config.toml
model = "contrastive audio-text model"
hop_length = 160
loss = "sigmoid"
embed_dim = 256
text_encoder_norm = "layernorm"
text_encoder_norm_position = "pre"
text_encoder_head_dim = 32
text_encoder_moe_every = 2
text_encoder_shared_expert = false
lr = 0.0047
shampoo_beta = 0.95
final_lr_fraction = 0
Rows from block 11 of the audio encoder, named by matrix and row number. Rows with one number belong to one channel. Each number is 500 + 25 x the weight over its row's rms, rounded and kept within 0 to 999. All counts start at 0. Numbers have three digits each. After the name is the row's rms in percent of the matrix's.
# filt: filter width-5 conv, dilation 2 (encoder.blocks.11.filt.weight, 320x320x5), inputs 192-223, a 5 kernel for each
# gate: gate width-5 conv, dilation 2 (encoder.blocks.11.gate.weight, 320x320x5), inputs 192-223, a 5 kernel for each
filt.104 109:480541470490485474534502518534511465519493491551479495493510496520467490472506501507484508468480521479518511512451485486496492529559479501496497523520503500513491512521522506498468530532480448487484530446495491523496487544505460530496484467518516549463468499503502524484495478544485531473521525528499505523501449432499479534535486492507473462508540491492477451510497499512532478530498511525520483475518486484503500456508505535464500493507486494513486500488508493465510510481495480
gate.104 105:478512477506501474500526474513516493497501523496519488498561514484489480481490446519520479518521482526481470535501489518526456492473489444524464523521467480498540470503500505469441500544467466502478490506486486486492491486491467539500489509515529481500526517518535515504537471488472493470524503522525435542489518483479497472514520484493521524472484546493501462515511477492516489534491527472511517523519498560483481508498501512469490466520500494495512481507559489491552495471511554
filt.105 107:476472518490479494525522476507473478523484531486487509507502463492503504510519499520510494467457516477500472532498479498510505547503468498491518509478498495530491518537488516488493487534508456527482506478520498466510487480526520476485492543555491476519459476510510501456498510493469496541491508480511502477486507481514475497559508510475495546490494519464494512452441526523468509518496472537458503498478500541496512466491473477510521521474470504538492474482482509511520512486508443
gate.105 103:531485455545508478476491517477475536503465508493497498499465522493531513469482497531468473503516521483515497543488467520502479530492502492556487476461479461527509484490443512540534489526488508487512508471503529516489471475523468518513542502482489511493491508473504498501523477510477501490502473550510543490507484529525479489519501516473548535519488474484525513496492524461516529517488451519481536477439498470486485530533527538471517497498481499526527489498489474504528483503493509
filt.106 098:481534491526481509525512508515494509513504534523513467532491510490465512521505459545519527485541490470515497476492539525521482512495469511518508508518499469486522496498530537451499511501539529495465486542498458524458540512445524498493497526500544484502462513510542480539505493520523410534496519503513489513494509485511494473493476549529517500502484525538464465535547459516483502483513498521524529530463461529531469455483505490510505487539546520503500509500446527532467517473507518
gate.106 099:472526506487449480461484512517514496466521486479489492533475513464555541476463491505501504497523485458542569511540447471471500477469525500503504455504472501487514480489516509464491528502440526544483445476489494498535465498553514477493532525497508513519501466528474496537486467447510513497466505490466537466530523478449463524491498517479497546521541469506504486467498508526521482489482459536499493468470545517502437499522482485537503520522541505521483514512529497481534510479476565
filt.107 107:508506554522533483505512504520529483511521517454491516539505499553499505499468510477543527537514501543496497485535517449479531524484525535442511543502503456532503486494477549524471554463509528518539524483485491510513479455492514496486514491502492523556458520483528531511456466475522470493488512523467498490540519494550548503501432491532513515500490468517491493508497461493498534482506516495493523480515480515518527447517498480509545461475471527474542535493479471520550491498474539
gate.107 104:479524493484456525522488540495486496469506496480474492474458537518498518485494480464458541494502496482516498483501485488486451503480552486490458515485489463482486539498477511488491531496477520474498485489501500439528514483517511497495509452490491498505493470541474472549487474512491461511529515454488515509497493452493494481482488534511523505495503476510522482500494504468511509503468530485480505487513502499514545557462483504508464485487508503496481493494513489494529487510483536
filt.108 103:502467513482484536507509553478487488491518513527506512523484499539492510521535499507510538524506505498502521513486517486470509510492503497520495526528487537463510559512508492435531539503484482475507502541484463447484533471531523485527486476554472487529485538511516471517495514490513485468468507506526519521485485493544444487537492509520549462487517481522454494525512522541452475481497512521535476494488511515500530443505477475502464499519505521499482492494464526525527505490533474
gate.108 101:499503504507527514477483494526490496501505467523490506517467491529514501524538478524495502487517490459507472496539521522494468492540479492519470484523550506469511512484481515533522515486465500468433493500466547522491499491481545510499506508509508515533505494504469479519527472511520482523499503522470485498517493528488506464487522491535509472501489491527519480493518492488511486457511462495470508496495506496474507531509487489481511512522527517507474503488483531471473491495502469
filt.109 096:448482515508514526491502479454506496464464520506464516448497517478502509534513529496478476499533474459510507495481522493535492546493487535498459447490507542468487483482545508524479487485474528562527504487528565517539511523545460519507550471484474511507492508544474551524498515524477488469476517478504464514541505540497519521495495477509557499495499493549523485491499497516514537493478453512487488545462482502522498511534517508481487490475470519517520490493514467502542531485504521
gate.109 100:471517541486496482508543539516501529511495488485516526525454510524506528503441508485463520490535541511517529505522472487466566486470501470478534510484480457499482521518507509497515519472504452540514479465487481483512509484538530468562485516518494469497505512509550507508498567458476526508526506473490517502496510479500521554542474485508508510480495502491501482479499512490518466502522533509492504479527461538494475531489521521493447496494474479496505530506541531532480539532531512
filt.110 106:500456494538516508494552473440464516512473494504516516506505482474468509532500510452501474501540499534487509476490529508487532489496503489477534507484490513505501476494510476514510526453515519510522540477555526439503516504501520481502468490547494501466501471484483546486561509489481501520453497456522542477465480536460497519506471531440492486519531494477454532485550502509500498504551503472459535456507529546480508475539491486487501460516458448495555474485495484527506524481509495
gate.110 097:500460439490460495469498515492531484546534511463447482521483473466507533529520472522477530500503491503451510544491473461541513507490523503490533506454538466501443461506525488491458475555505516482468529504509529525505511551473474492467521509459485487480510545518522482515466492513509515484501489535518465499452546480495492491513514505491498552483481543495535466510521507536483504490479502511480508493506516482504505502532498536471523471523480504523426477512536493476517508524455487
filt.111 092:500513514550504543477503528461562500492537504498514518507513491477547544488470495475514458521503495507496479483507539520550516485521498547511484472489529491480503455437527483506489551513511502480481546560498500505508520474476487481534485530500471463524521504490492503469512535513525461477487551517490462476509533478503491515532511488540512493499518511509505546513528519465498480516490532492487487544503521490507539470480500518485479509516481520476535483446528469534529514496499499
gate.111 088:496494492502507529463543483442498497517518479480466509515495532513501493514506478475529501508478500501517508501459483537514470521502497516478489535501500482480513512438494494475480485504463506494504516479511534520551544507530490501479481516461495540490468565505521530499485449531514450516505483478510469520474491525504511523539536512529484469532484537484510494502528537567532520489513506474491528532481508481532451501521512499545478517482566460503505499530491487503501487521514497
filt.112 096:531511521531509488475487502459529489462492492540495464508519494539518507509479520467517451513480496480503520500533545515517531471503489503473485481488467495496522503526551510554509477500536500483464467470485471452470483470503532565530485487540499498512508510474481482490498527478539516480503496499561530527515496552532532510508511510542519524525525473524516513481465492486476469463477527493490476487501451510459522513494557470526527522536503514475512473593479529506510517502524460
gate.112 101:534507491553499490535507487472500536538483520500501572502513546515486521514503447519495464494552515500475490502501524502449455507426526479512538500488524498483511485518503503515515516518487583474490508445489471463504467502484565560485534484530493533504533497540472483485497480512453501529477474511463515506486573470477477487486495504505499507484531494486539474471489520497492453482523498500514511504513490532520482502502480522482510497523544527485533493509488509508492489535478531
filt.113 091:493487504552496545524534493499504510508535488503475502527501435483511501517525496551521481573526507489526518488510475480516508484473438524528497502501529515493514473511467478506507512496507489517511527518477515547486479463471501479536496501466471497497465560495470433511469528496488442477491477550487456477539525508507515496509538480472481494535464469537499492505546510483460555517488529538471463492520558477471469510502484477489476483448487491486504516534501496510539549505458519
gate.113 091:480482503484496471483543474501478477458510551480480475479528492456511494478463486492500492490523451485530478475524484462496516434491501472466488457520493539506503473516530504472492481515497501483514489528545496479511484510570468497526478530486505500434462527538461526483470504486459468449505484509542515508509479491480484484517534508472504497509508466507494520487472469505529464530499515448501489514506527519566530493454487477483492506464506479513480472481499521520545550485512496
filt.114 096:513491471505493535493497514498528488485514495542466492492491477522507530495529481513505501501558509506461481502487533508529493535464521513524499499479477487536519480446485480485509509511471516475439536469476484495549488480506477505479549451505482482496474521514510466508499497501465524435493510554483452482493532488514546511511505496522493494526503456484516500528498467479493542507510504485512514469499486479507539474477459550484514493515490546509453526564524527476519495527471473
gate.114 096:496502509494485462507495487502530524501524529446470488521457511537530465546498487477459513531473491520532473516519495526521500447526460528516473512521506483479501505501497485467500526481506473463494510481491516521556493522499433495482496485506495505475510464534510509503477477483461492505484530486524503519492512491547513513490561513526496506514514556484497490525474498501490463523479511503524499484483480476516478512455494529523477474558503504508475511448483550493541527513533528
filt.115 106:501537528494517534444506491532489551487528477539478462516525508478506493529493525511484473511509515510505480535505475512484506492522516512557543501445504511513485496483482500478483514485489493487468530477449493495476502489508503524520481507491484472523527481486523507525523505486531488506498522530465547482471493476503492491497551469476491517519523472492505528488547500495518547548487467468558483494486527474482526477512480518511506450456518512555509528507487490486461521465504542
gate.115 104:492478495497528544543519458497499516495509480503496516476548508543483506496519507496448521469569538494496500504489496531485503534449450509539496521455526480538466465467524492493496525493474486485481508486533518492445482530482502508492526514501510493496489503499498498479519489490477464522500502536532478537521495507434515491523484485564505498533492527491494512468526491501459569489471470514463510475518556510516504542507475553453491505498517492530528531493484471530464494526531481
filt.116 094:493500502532527493486523456486474499474556488476535477478511502492447524541505539478529483505457492460449499472487525499503518500543468484461529489465500537527516491474484532492519530502500501536528470538507503507518521513478504464532529493495455439476559539506499496529483529458521515510472496510493456482498537528523488485465505500485513503513506509476495538499511522501530509561491441456497459521481517541461498481513509477522494548456489451500556516492504466479530506458465499
gate.116 095:524504527518497478476539516482528485504519557493502512506501548512489508450429478506461542519502508512518464552516526501451477477527511492475497512529477512477518504493535483492438465485505521491464522514476449494534488514456552482515518490531499491478533518485524511501505496448492522556493520503505521514503505504534512494518508495498561461461527549503480497517489441516544438506511478491517513513506482507498541488500495479502500438543525533501470537533472540485524506508484547
filt.117 094:486527545473492475481518472533507482482486524477508480488490501529560482542469500465478472539466468519497517518534506498517492481491498520505494483501443508481500446517516531464505519485463526472500440531519501524450494500487489516526501486508503488515528510496510498485479514482478485453513431478512533530537448502511482498510453520539513457505518523512468524497483517495455519478461476552481486500474506517488493510504502503528503513568514528455522509489427513527504518481527500
gate.117 094:475498491504522511482519515493516469485529476513481487537487506499529490536493509489469511518473482513473484513497461540447516467469457537514449470488480550502528526470489518461486502509508477466510515523488468503504474527531470528520522513497464524433489514496501528490463496476452468549529518513517476484517465525483531509507553523481499491482509491523454500491509483497479515492444513428526504515487519493509509521488488511489484519529471471503510472492515525519523510487528457
filt.118 092:499510519548518504543497491494508514472534472485476509490547502529539557500567498452472484542504512483484489528499530535496453487479529512556488474449508529505456480546522476557510468497479469506530535487510448547441496497469484525503512482473482487524537505488491524503524466506532500514505500494503485537495534486482539431504473476504522562496469475495522516510481489502504522475501488505492502485491507479473514486510502508473508491533503518515531517513567518520503508499473478
gate.118 092:525472527485538495523527503511503533511507530528500485482529511472473501509507479523535510520518521517496511495471506524490452494510517490467499540557499447514520526527481477501485473471541483499492568490475524490437519536518486497525472504524515469486502500493536542543473499505479462522506486475524522542489485528508518514494519506502517487474526552521509445469520485514570450511517493506513527556505473523493498495465569469500458508532452481517516506447524523519536520500526538
filt.119 112:551501498502494488481484487533498523511545507480539497494512455535523506544493473488442534464504492527491490550481550493527500579471477528524499511481481490523496487534433505517515531466516498521500505501512488503484540499473528524496499530499477496477537504453505494503531448474511543498519497504485531522504482478496555474510487546514503481485520462456502496507499508519522533498492507469535496432512479518501466500508502545500464481535520457533487481546508535446483452528521495
gate.119 113:462521515489539477470515469511542450498478502499453490530490499519505509483504488476471497506473496543483519531503507512532484467505509540469489510494565491464516456462562495499482514519532500493485560479490484502505479462468471554542501515502467501484509531514479454456524477498499490512518540476511488543511534492488534473490511491576511519493477481513435488489508450489519476519476497508425526481496508481533531504499497507458515475521553482503493525495516494486540473442495486
filt.120 097:497553498503498472497493465494471522518521489490476481535520505542500508469485485492549542488445512513537537487496465482460492463532510482498509481499495488489518555475503463466508482482555474431486483516484470520448509513488503509528481464490492511489542537549478486475447458454518507507532489520531462552484501479463528496505498477529499492464544511500491484466552524485486477427476517543500527449506488509500469518451496548512467498564504496484477499506506529501483483539490512
gate.120 102:535499534470509477532513455481478486476548533548477473496536521521487519525487572489501500481506464469475518539490508503491483505484528454489514508517461519522506528513544485479481506490525485446514498510502492500509508473520492511509536488498504473462455463532499485530505494490477467518447517542541526509510516472514472520501505514496514464483501517511490449488526493495433457492488473491551502477500481522482511472470515514524510505512478514476515451499528548538476484478488517
filt.139 096:499495494510474503495509536501469504504505489441540491487461511496524487519527498494555482441545511469491491467483487462514502500498557502520505494553518535519503517510468474511494529515469474489518478504479522519510512455532473491501453486426511460575458539500496527505483496495521538476521476486464476435511472482534484501499485459441526492501505474504525485507488502529523519471519496510514507491499487485483455483490504511508523513458473490499499477530490503459491494494452495
gate.139 101:488513451503536495517528497480514505494486513521506493504526461497492492510538466491507480485486522465473465506468495494493546506517515501525519493516539507514505530476520468511500535465493484510497487493528506574526487493490468453462528493494497519486502540518519542502508525523509491523492438506533430491455509511529513519478486442491452512497476524491491510496518512524480516477470490489510548498509503504485491523532513524506498486477506504473507475502481518502521514507443470
filt.140 097:495508492480533491490527490457533533469510457498537482513506550510477506517548487470513474525526480501521510485515509555454480490512496487470517511492503489490516492512508478496556479498519492490525486488487535477471466515530540501511467520541538531506480487484474540472487488485508463468541517488499510512539466571513506517460536495463493496498519526508462500492482535475496503471489509486504514511477512459496546522516477494502524558518480473546525501524498474502528471464520523
gate.140 095:487497506476471482531570463489490541487520518498507527529470500495486498525512582525545499498534529470476473503500475514513485491520477491546512490511519513482564535493487430502481502496476474488497501479467492539503512501524507485473487454470492491502492503505478494543465478487529445499491484529551507486478498501491486505553531500481495497492475489525418486476524552521515492531568457457522479540460439472476455416465448534474465529444518511497509506535514494493471564483483488
filt.141 096:519472539464498498461508503496510514499479532552518427504495571480475502496509528476534495472498501432495503515503530444486477504500503504519498480514492496498510505508505555475457465529479506475497490514520496493513494485530499489484506503506510509501507465518493492507494468474535529555487492481502515470538517469494474499511523494450522529475504525538496463461447531502545520486503487516514520491481495488508499453526505496537505495494523541459474499523478483521504488500494503
gate.141 090:542493518466512477465483533507475547539447545494525500491514524518505533485507500498556457483502498482462516472544522489464483490476473546533493488520497515506485468517474511470499517509515494490491494484515482527473486464511541497506489467455508479539469515495499505464476501480475467500501525523536528499477534487527481536474480532453459552528487480520507519519530509511468479485489525472497478528541483488506510477495527496528531484519498504478528523483469472494448484500511509
filt.142 095:524521471495503483456484505512482509473529457449510514479500543458485487507528532488495500497508535450484550467496508522502505550497438528483523524470491524505491462543482524513537512474490500500534444533493505503485531506488528481499486550468523507460514460513514505483514540507494463473505461532504544497482482557499496522475476496472478530537472497491526526496515528463493486490453530481501442514487536474500534511511490504528469516477466480521540519486507494500454542531495449
gate.142 089:477505514491507463497508520480515479497506539462484503500504526533448492527510494534526464475500521488494473517515503489526520514462487481518508509485476491537506495469514502486507489482500534505511526510505518506525518508526512471460522514527485540450479554488531471531498507529468510477527489530484483526511518475506534565472501493508463514502517519517508487527505572505512461490478554468514506503492493524521490474486488562507463541477506489482518502486492522493516493535503490
filt.143 083:479476515501510505508475502501482486470479479456496449518509516507487505496557475472471482450499496427489517480503507457503496475541595523482472509463559476506479474499494490481498500473504531502499493527517547513501510512494502485479491479468525472515491537531533542475497489487525545501478499458465498473495480480473500466495504489540520494481501494496514507492509473535543491488479482463513488498507532484511540550530508513496537534494509515524506505505494468460437494491485455
gate.143 083:473501537541507474472472439515465501507483510524490510496501485499521485513477491482488488478518503464472462513504481498503530560544494455542518509482472472517483509485517534501484471539535490481532536511500508494523511498535482452488499480490442473481495535544513483517470486501547503447500498490469448510516530494490491516543540485497493504471477509499536525494474532509547517492473457491515488464504533469493501475497506554540493499465480496494469493509540479474559521529512500
filt.144 111:440535507478501469502487486487509513524527492452506501477491517515486490509504450501486500459462534476491495494446495523474465538531501479470507512503455455537528495469513521497486527523486491472530470460497518510497490530488498517443483519506524511499423531500502476468491464494508493489505483500516519501471500532470454481511547518536458514530497505470478504498463489526509467536512456498479497479480513487533474458490486520493481546503561514495482496517522514493509497526510490
gate.144 101:488482526500500463480470563540499484488485522502472522524471500518498519494516484483547535500525481479512526501487482501493481496513488478496453500570483511488474526494533493454470467514511509499504517509455537464473501462497521509497522512489452543531476460491505482498510498500511465517466484539488508514498493463524477485494495481497512479476480508529486481481465547561482484519482503578515499522510492457555527481500512521502486487459506513482490506489472543495477490490496527
filt.145 106:500503456535505471500505500489493513491518502489462496485545489488501457583536487491494513513489441487521504511505470531484501543436524502512466537493529504486527497493513516504461519489462509435513478533509469531504518455463518494479544494513503518501496516475518467496473502537503494452494486549523505526480500507493485495505504475505496503507476552491485492501493517479471491541497476483494497493473525476498474492474493536473486512517520498477548527502497511521504465500506462
gate.145 109:474507463531456504447520547507508525516468460547478530459500515524500470540472497561530514499495509536465515483468509513476503535472489461497489561466468465528517496470479528532485542497491516500521458497515479491507505529471529512453523489487502514480532534496547462534510498542447477477512505542525490480465516549481515533507505505498496505510512528487493487490467528467540500508498492529548515517476517528492466489487487528477489479506488515475458488490473464505532492549498468
filt.146 094:489540516480506500548487471502500470485491516521463542499484484524461509576516526475482459514487464526482494532534442525512454486486499499502446509495514486480511480533551509472507503517511500464529543528507500532514467498477475559514502499486477510509496499488514477518499462465509516492508534475522513540494506518502468466528499496513527502502491508523477490523460492501512495553480491482511506496452518478501502485546452518506516472487481507508528487447499527473513458479522548
gate.146 096:529510482457484443487500469558502511527479528518517498501446519472528481445449477529534487516491483504518520514516484495459468525495450497449502487532481542533525504509473486514479477506461471526489483468518513515472539475511495479469514519489539503551455493467496518520465480485485445504479494482511542500471504528524506515531472531476491528520515523494516497510512542527491462465492479528519518497486475534482438464530550488534541456500487523497512465507525478506500525529510479
filt.147 100:507507438481509491518495502522524476474525514470532499543494487489502515540493509517514486494475520491511482487469486509481470512494451474513486472523489532486498499501534484473511504468457492520469486496462479495473498525517546512483464479491490514521501465519545574508516519501480532495512506510479490490481456493487513535530462508531489489499502511505492518499495503458509504454526529488481477500547515491507468477507493467533493520525493493533512531503495559490470475523535499
gate.147 098:506483496476523509504513512503518489530498485500478502550534530499483504492488493490509498547474483468518486496475492516524497497508456483504506542496445504535523492507503473477507420523508485521512537500474544530539486496504462487519496513528493493506466564484480506481507500487512473487502518495526492526485476491551472442495505502505504533540522496473477455530510535553487475501505518512530446453505522496486492478531494506491492466514512495518522455484544494501523519520477475
filt.148 107:478491478508471499521507491467506448481471483515542486482494514497502521520463529512410490525497503450486503536490486510472525427489506484496508523469506517504516530529511458473527543460495448463523483492479529556524486435528483439494550494463531512493489521545450483522457502498477503485525495484534484468529499504524497490529497496447520545474507514516497478522489540544455508487472458490531514471511504539496498508511505462510530494522491508510501496552522495477545491485454506
gate.148 105:554500481461489511500523518480510495515484525522520481496472471507478520480491492521474501497446522511510530508517489438488518488526494522488496492493508473550457482513510494480479509485535438516497501518507475470482509474530473504518514470513539460488488504470486528523460536513476479495494521474521517515518450471540516476530505501477519513506493503481487494503514500502508507503513540480484505470512481484483494486501555478456513503519499497471507464461492538506478499518505534
filt.149 096:459517518484484450500468491511477512482459512497482516487507482514528494517462482495483505501488474491529490513555475523534468492520488474505479481451501486495518496552521494533486455541468504536508528512499485473523505508470539499503488495509492478516535479526478526491510514526515482491524543490518465516526542471475492509501479539491496493511459503488537504499441478490539462492471494504494529512492483519520518530518508480495495517532500482534464490488518506476520520479534501
gate.149 094:493546506480530500485489487481528522509525484474520549511535508504498512527518492468505509506510515538535522511465493512448499502484541493532477492506499493534494516481519476509555465476478514484467539501522469462485481508509507552507486470541480512479526457510487517495482497476476509552529488526478507497498529536468536496503508502470516507508498458494538528499497488448506504473470538503505510466538488483498494525528488538481472492545457515501499514483487519486470480521512560
filt.150 096:487482493540499516506489526463482505500531533523467502480532492525534488504470543521466545516444515508471506491496536521531451518526525498507516508492497511495484528490496555497475509524499483460484542464465494477494522477480525549490479516555487506516519494524481478467511486507475499472538507502512525496494556470546522457535517474505515512509511487499515456546476476502514471501513496473491476508478470489500528470486497473547521479476500524530468482545534518527522509457519482
gate.150 096:513509515473461499484511510448505523514515475520519496502477491507470438490514518494514518506486485511465513511522504512550460485484532514496504517496509500497548511510474500482529448508506521453465475519506516476474504477531505551488477470460480450525463481434530515516518460486513480484539507551459499480494527481549499510526492506479486460529474481524489486536456497485473533502521492483512520492482472450517492482470499503468500504477487489440505486506505544454495472484539500
filt.151 101:515492463497501522536500489525486512510460524525515484485534498506504488480511503527543516513549478486483497531495510481492486487460484526490502499511476484551471528492498498512461495498501487473504464497501475499482516501484493486507527468476515484460494485482469542481501473484444497529534498487508492514476506437482525495478522450492473528506527454478537450515514493445496500489489498509531492461511496468477470531453562522473483490510512526495494491477527489509492514481488464
gate.151 103:519483476503491453481480492507477546480488522460496500474489512519499529510469517506472497476531476507476465547461488521495514557477493458541501516482500544536493451520472455530509498470479541446461496493532487527469497522506517498510532494506534522452534459463468502476492498475470497552477491492509488507493517510467517526475487479468506522523462488451502546490544510454530462462493510511502434505547500525463478527471511529504522494557477513491550514504541467487448503509534478
filt.152 102:521483502496485486516480520485496448528474516467484534485494526518474490467465445513477497483412482508557486533496507510506483493491452482490477469487510460495460500536511493532505519523510519469492565490528463500464497527517505521509513485522474509521517506532488485488467474507508440500514489518542517548486508512519477487507510493527472506498484510492533474511509524495466485480464475534491478450534464513551475503466558519506549510502512506488494460442455435529499454481522519
gate.152 105:498507458512496496475492482536504490476511478448456493485526530513514470492529428488504457510462496495554522471485468472550497497485499494481486481505535498468489484491467527500501549520484511528517491527520507582534474531496522498455516530494502471479492544484511525512478498529542499464483426517483493540479475495472498481482506520513512505557516517515488505526512522530497493489506498503522448512490498493512495525511524523478508514509558496507491525475496509531544501524478479
filt.153 103:524551509501501492473504489533495563503496544515497513472492490507542483496503495528489533488516493496522526485453548477491509505463512502505481551508517467522502480451500503516463502508499505498441517468509474501493482494495479535488510436492491532456539467501453517528521465500479497552494482527475459505506501464484539514531478460497515521448446541504525507491505486481507529459473523514499505472533511527480497502494469525458531467532518461476542520489492508533465471495472530
gate.153 100:516444512501478491561506539486497493457480531515522514480458464480499563479497541498505519507466483469476496501494509503480516511449491502528494509514518487500481559511483506490467482497466508491489509463516491527477534488454496479470530493541476485496460496487514512492496482497455525498523517507495502491490547499517443545503473498505515500457564493521541440508474509484501493502497498494529523522543475506478515488475483500484507492514485542484512532511516500528468485498469525
filt.154 098:479539520480480509507507508466510470510485508512488546483522484495514459502536521511510515533481468508493485540503486533467509513442534524516476477482514508481473548496485493519465507497467548474519441485507466489526517481502501503520500459495485516485495547486486513521465494526448505505543481459493432517489528477517494481508482448484524519506445484498481477489487505460499524512470521514503478488487497512533470498466507500523507474484519549475498507551512436553492464470505544
gate.154 092:506440491501543455516515505461516499518504464549500493527515530473506507517529477519488484525499485501493510507508516513493461473561469450527466494508477517509529534492492489472562472525527460490484508475462512491538513502514534519504499541516464466498509518526511489484516443462535440557463453522521489483507556497547508514436503489553488470490517500480488507508471525467525468469522501455512537507492474462514472500474500522491428553547498486512515515502504532487517496529527484
filt.155 093:524480476515488455501490533534483492496474504503473479473521486477515469523509540500496488491520482493497573489484485511567504556472502480499499512520491500515504503536455548513490471553483531466492494551535481498495569492507451498474534482534527498473508470514489501511539458554488527525471460492529520476497508520497473520464541486488483510489502513489525497535488525457548492494488515497496465486470532480508513547510536512481471486485487485525483490486484502508475513492542457
gate.155 090:486484524506486464488483524513492489508495535516488490492481478507520514547510489433486522511460493502487503495507509529506481481477556460511486542476530472523514483482511488488520492474520499440479552499464479489506492495500510494543519469490523464516479475562479522479523456442489538493485519492548474506531507500499554515510473495498525510479481554488526498503494489531483504470482500492516530504503521495532506502470499503553517537518511512502505506464540534499506467504527496
filt.156 111:498511455477521475519444545483518488511468478512508516483492488492460492550462480540527465499510489482482484503496457532479470533510462475525531543478464498512527487466513512505515465527480473491507512452519480526476483543510460489480527512492522554489498554465460518516472492550534462495541502483537453493517514513548470570510456494460478501538482513493492493451451537528503499494472509519512479473489489457517502469517476501490487514502477495462513522473526529524509463509542485
gate.156 101:499522551517478516484496514501472501500462492484493510504542504491501553505488507504514519459478493482508489536562485495496539539508437520485526472477486521492480509490546529473490501516517451480495503529472501489547524444476507478499521505477479504532504532469484460450480530475455510513506450497520481496536513527495470515510511542482501548501493504547506501463526487475499512486497442533472490498477533527500430459529477484554497490478537515546514521524477492490522475471479521
filt.157 095:542464462496499466510505485478520445468522480484522501523495500508473490492536486480480495476526465505465499549457485509523529460470534511494470478500549483479507466504538512519526467459542510459484528509493522505484504493567498526525487458463514510475488490485507498522480503526521510453517525540504486537515512470457507455460532489545495504522501503485521500542526487504470476455487551498486486517488525470477500562493521516495495540502492468515489467464512489557451476483509521
gate.157 089:535494542486482534441490478476513492456511495533482521511511519495507485509474515461486479530477486478484496485559518503449502456511552526476479479518494530492546556508504492443524470487486475487451469508468499433501522498503516454510475482525499513487435480495486489481491503481510516517461500513497538490504469501494470491489501467525504454462521495483474501501443516452523450480472491469496463533471506483510502499475504509506530524508518520490470471510493499537464516493485468
filt.158 102:512477503513490537507526455525482450524494496502492451542481517472466493515519513516520468503516492495493514473522501465473486491489522506487538503505529496514512514464470481519557499506559441456499512511484473521493493488452486502521460501462498463485502504457478509458520513519509498526463498502490450459488494512483505470463510491504458508519436489531502520491491512537456528508531490464492512487541485554488459474484500471500551539505506453533535531527510526476492506491514478
gate.158 104:463487495533536511525491484471538478467499508507514471493495517492492512505498529499496482476493482479508521486526529511500529467468498489497468503530507502524539481498526514485469478486492495501475504512493477483501529497538511453545514526552514476467512496534485486497478531489450449538489539527499513499529507476492536509452547499471498510511552486531494511498523497480514489484488499494466518510488435515500495506492526477482488488554511469491519495473490518507502491469464500
filt.159 098:511491504511518472507502531471512500470477538483518519477520523445514519495465489477450527487513517479471502508502486517522488512437529512473473469548470508462468540505536541483463523510463545479477494499507534472499540492479507485462506520506502496513512494490538457495492504508468525559493504514511519481512537486468478515483479483514516519457490541522514455489470486466533469475489531491524515522484465529532546499503498484487514514512468500478476475465485502532492499502468511
gate.159 095:516529482507526491508492512495507478509467532554536453504500498468486504488502503498467486519541517499494501534514529505502503494460478491493519471513474529527511498516488485492500461516441508474497447459506531526513518519494465445515528491506502504445486522479490458554483495454481515490457481492495447512516517512508538544488514525498475478482493514528456495495530480502551482491511520466516480463487512480460428542518555418461480496515473515511507516540519519508533507552474529
filt.160 107:515496492487531481524477519495512481471492503534487448456491530475487496490489512493510545525520490439510561501459493512518529503527505508515474463538519494467504524485509544543511390505493546510483469512515481483497479571498482462498520545514513508479445492515551506505538502491509490518492481500484510493517489499548500497498488458487508529493494501521510462510523532500494473506496463485483465485474475424532496490473497530530511513505489524492504525482467503550541511478475457
gate.160 105:509497477487507512528543503491512523504538517501525507451515526507496513508558542510496513502481573512500566504508519487535487469493487526474540513492509546509525493496480523477525503459467488528510467504480491487491467483513521490495488517499512534486514474490501518509488491499487452463542509491471502495507495508506475541504511471528503486565525517481517522498514514444479534513477505498503494509469503494511462495516490500527458519484555476504524551540490516517472509540531495
filt.161 108:485492485510525532488531481468515476464550491492496546518519497514512516486540488478505482492495513507501508521473503489507527498431566542506456487461540491478500464502520503480546502481489491505494485510500481490501479492522515492511532452454476558504531523523460489531522497522485550512494480498496480495494528520495486486518491484468531510515465510522501546486473523494487492518468506506493493483502544461535490495550511563486472516502510511490471544490485478480493486517503519
gate.161 104:503489544480481522514495477467499479533547489506526444523528494517504504471520493468511496547498482482508548529521491486487472471487505490456496478507473436513491453548507473493483519550483474498542514483495454512469490511486497496516514490501515464525525485464503511464457513453509496498497511489495524546508469498511508484509515480491489488493530533478488495493507471520509513510494502517529535459528461496521534485464506498499512479497475503503493496496510459517498477469526507
filt.162 095:512515524491523506495533510452488497487514521436507518498491485484465511514529493509501518494477525501517531550498472490495484459522504513474505513518481472468508499530511509456482498442526513530497458503490524485478519489514556523500486469488553477526473448516518501482521524468515535484544494488515542545495473479459485497498503509512532517487534503470463479464509529555493494502513471540479516484461487488527544459502517523550482449505514536503459527482455533510505461498510488
gate.162 099:494489507527502485493511537480526505460514528535473474522491534520492490477506487473489525511478517549491470513541561497489489508499499499488447525501467517453529512504532520497470478475476500529495498506517488452498520476505480474488519529549519508502487490505482474495523499483460475505506540505503529510542503477490456557547500468474484522485540489515483472506494470500511523472482451512508530513507520494525546475479459490513526495452503513486516484511490512508518494479500498
filt.163 095:516469492515541504484490491529448502453525523538525500517471496506477534474483561531488504500522514526513513491502512490479514469551537492505489474540498541492484517501505515507503531429470453550516464500458501508444516476517560488461485512464512540491506471511539476525492518503530525523503512445487543517503451496501517496507511517493525496483500470481472497456499462493517505500538530497493468490507497520461520498475502476530479499471474529510483523524474520513413524507512502
gate.163 097:462537487527493464480553488532529508498512529479493553491486480528522450546512497503537531469525513501529532500469490533494512526498492530494486504477540491524513488503486467516522489527500490473544549461474498492508488511509481516516531493445461497514531481505473484497514461537486495533561495514515448512523512526499533486501551476528562480513466489483503485508488500487501494514462504518500508509494541517518468518488465510492482511459523505534493497541460552484477461498508502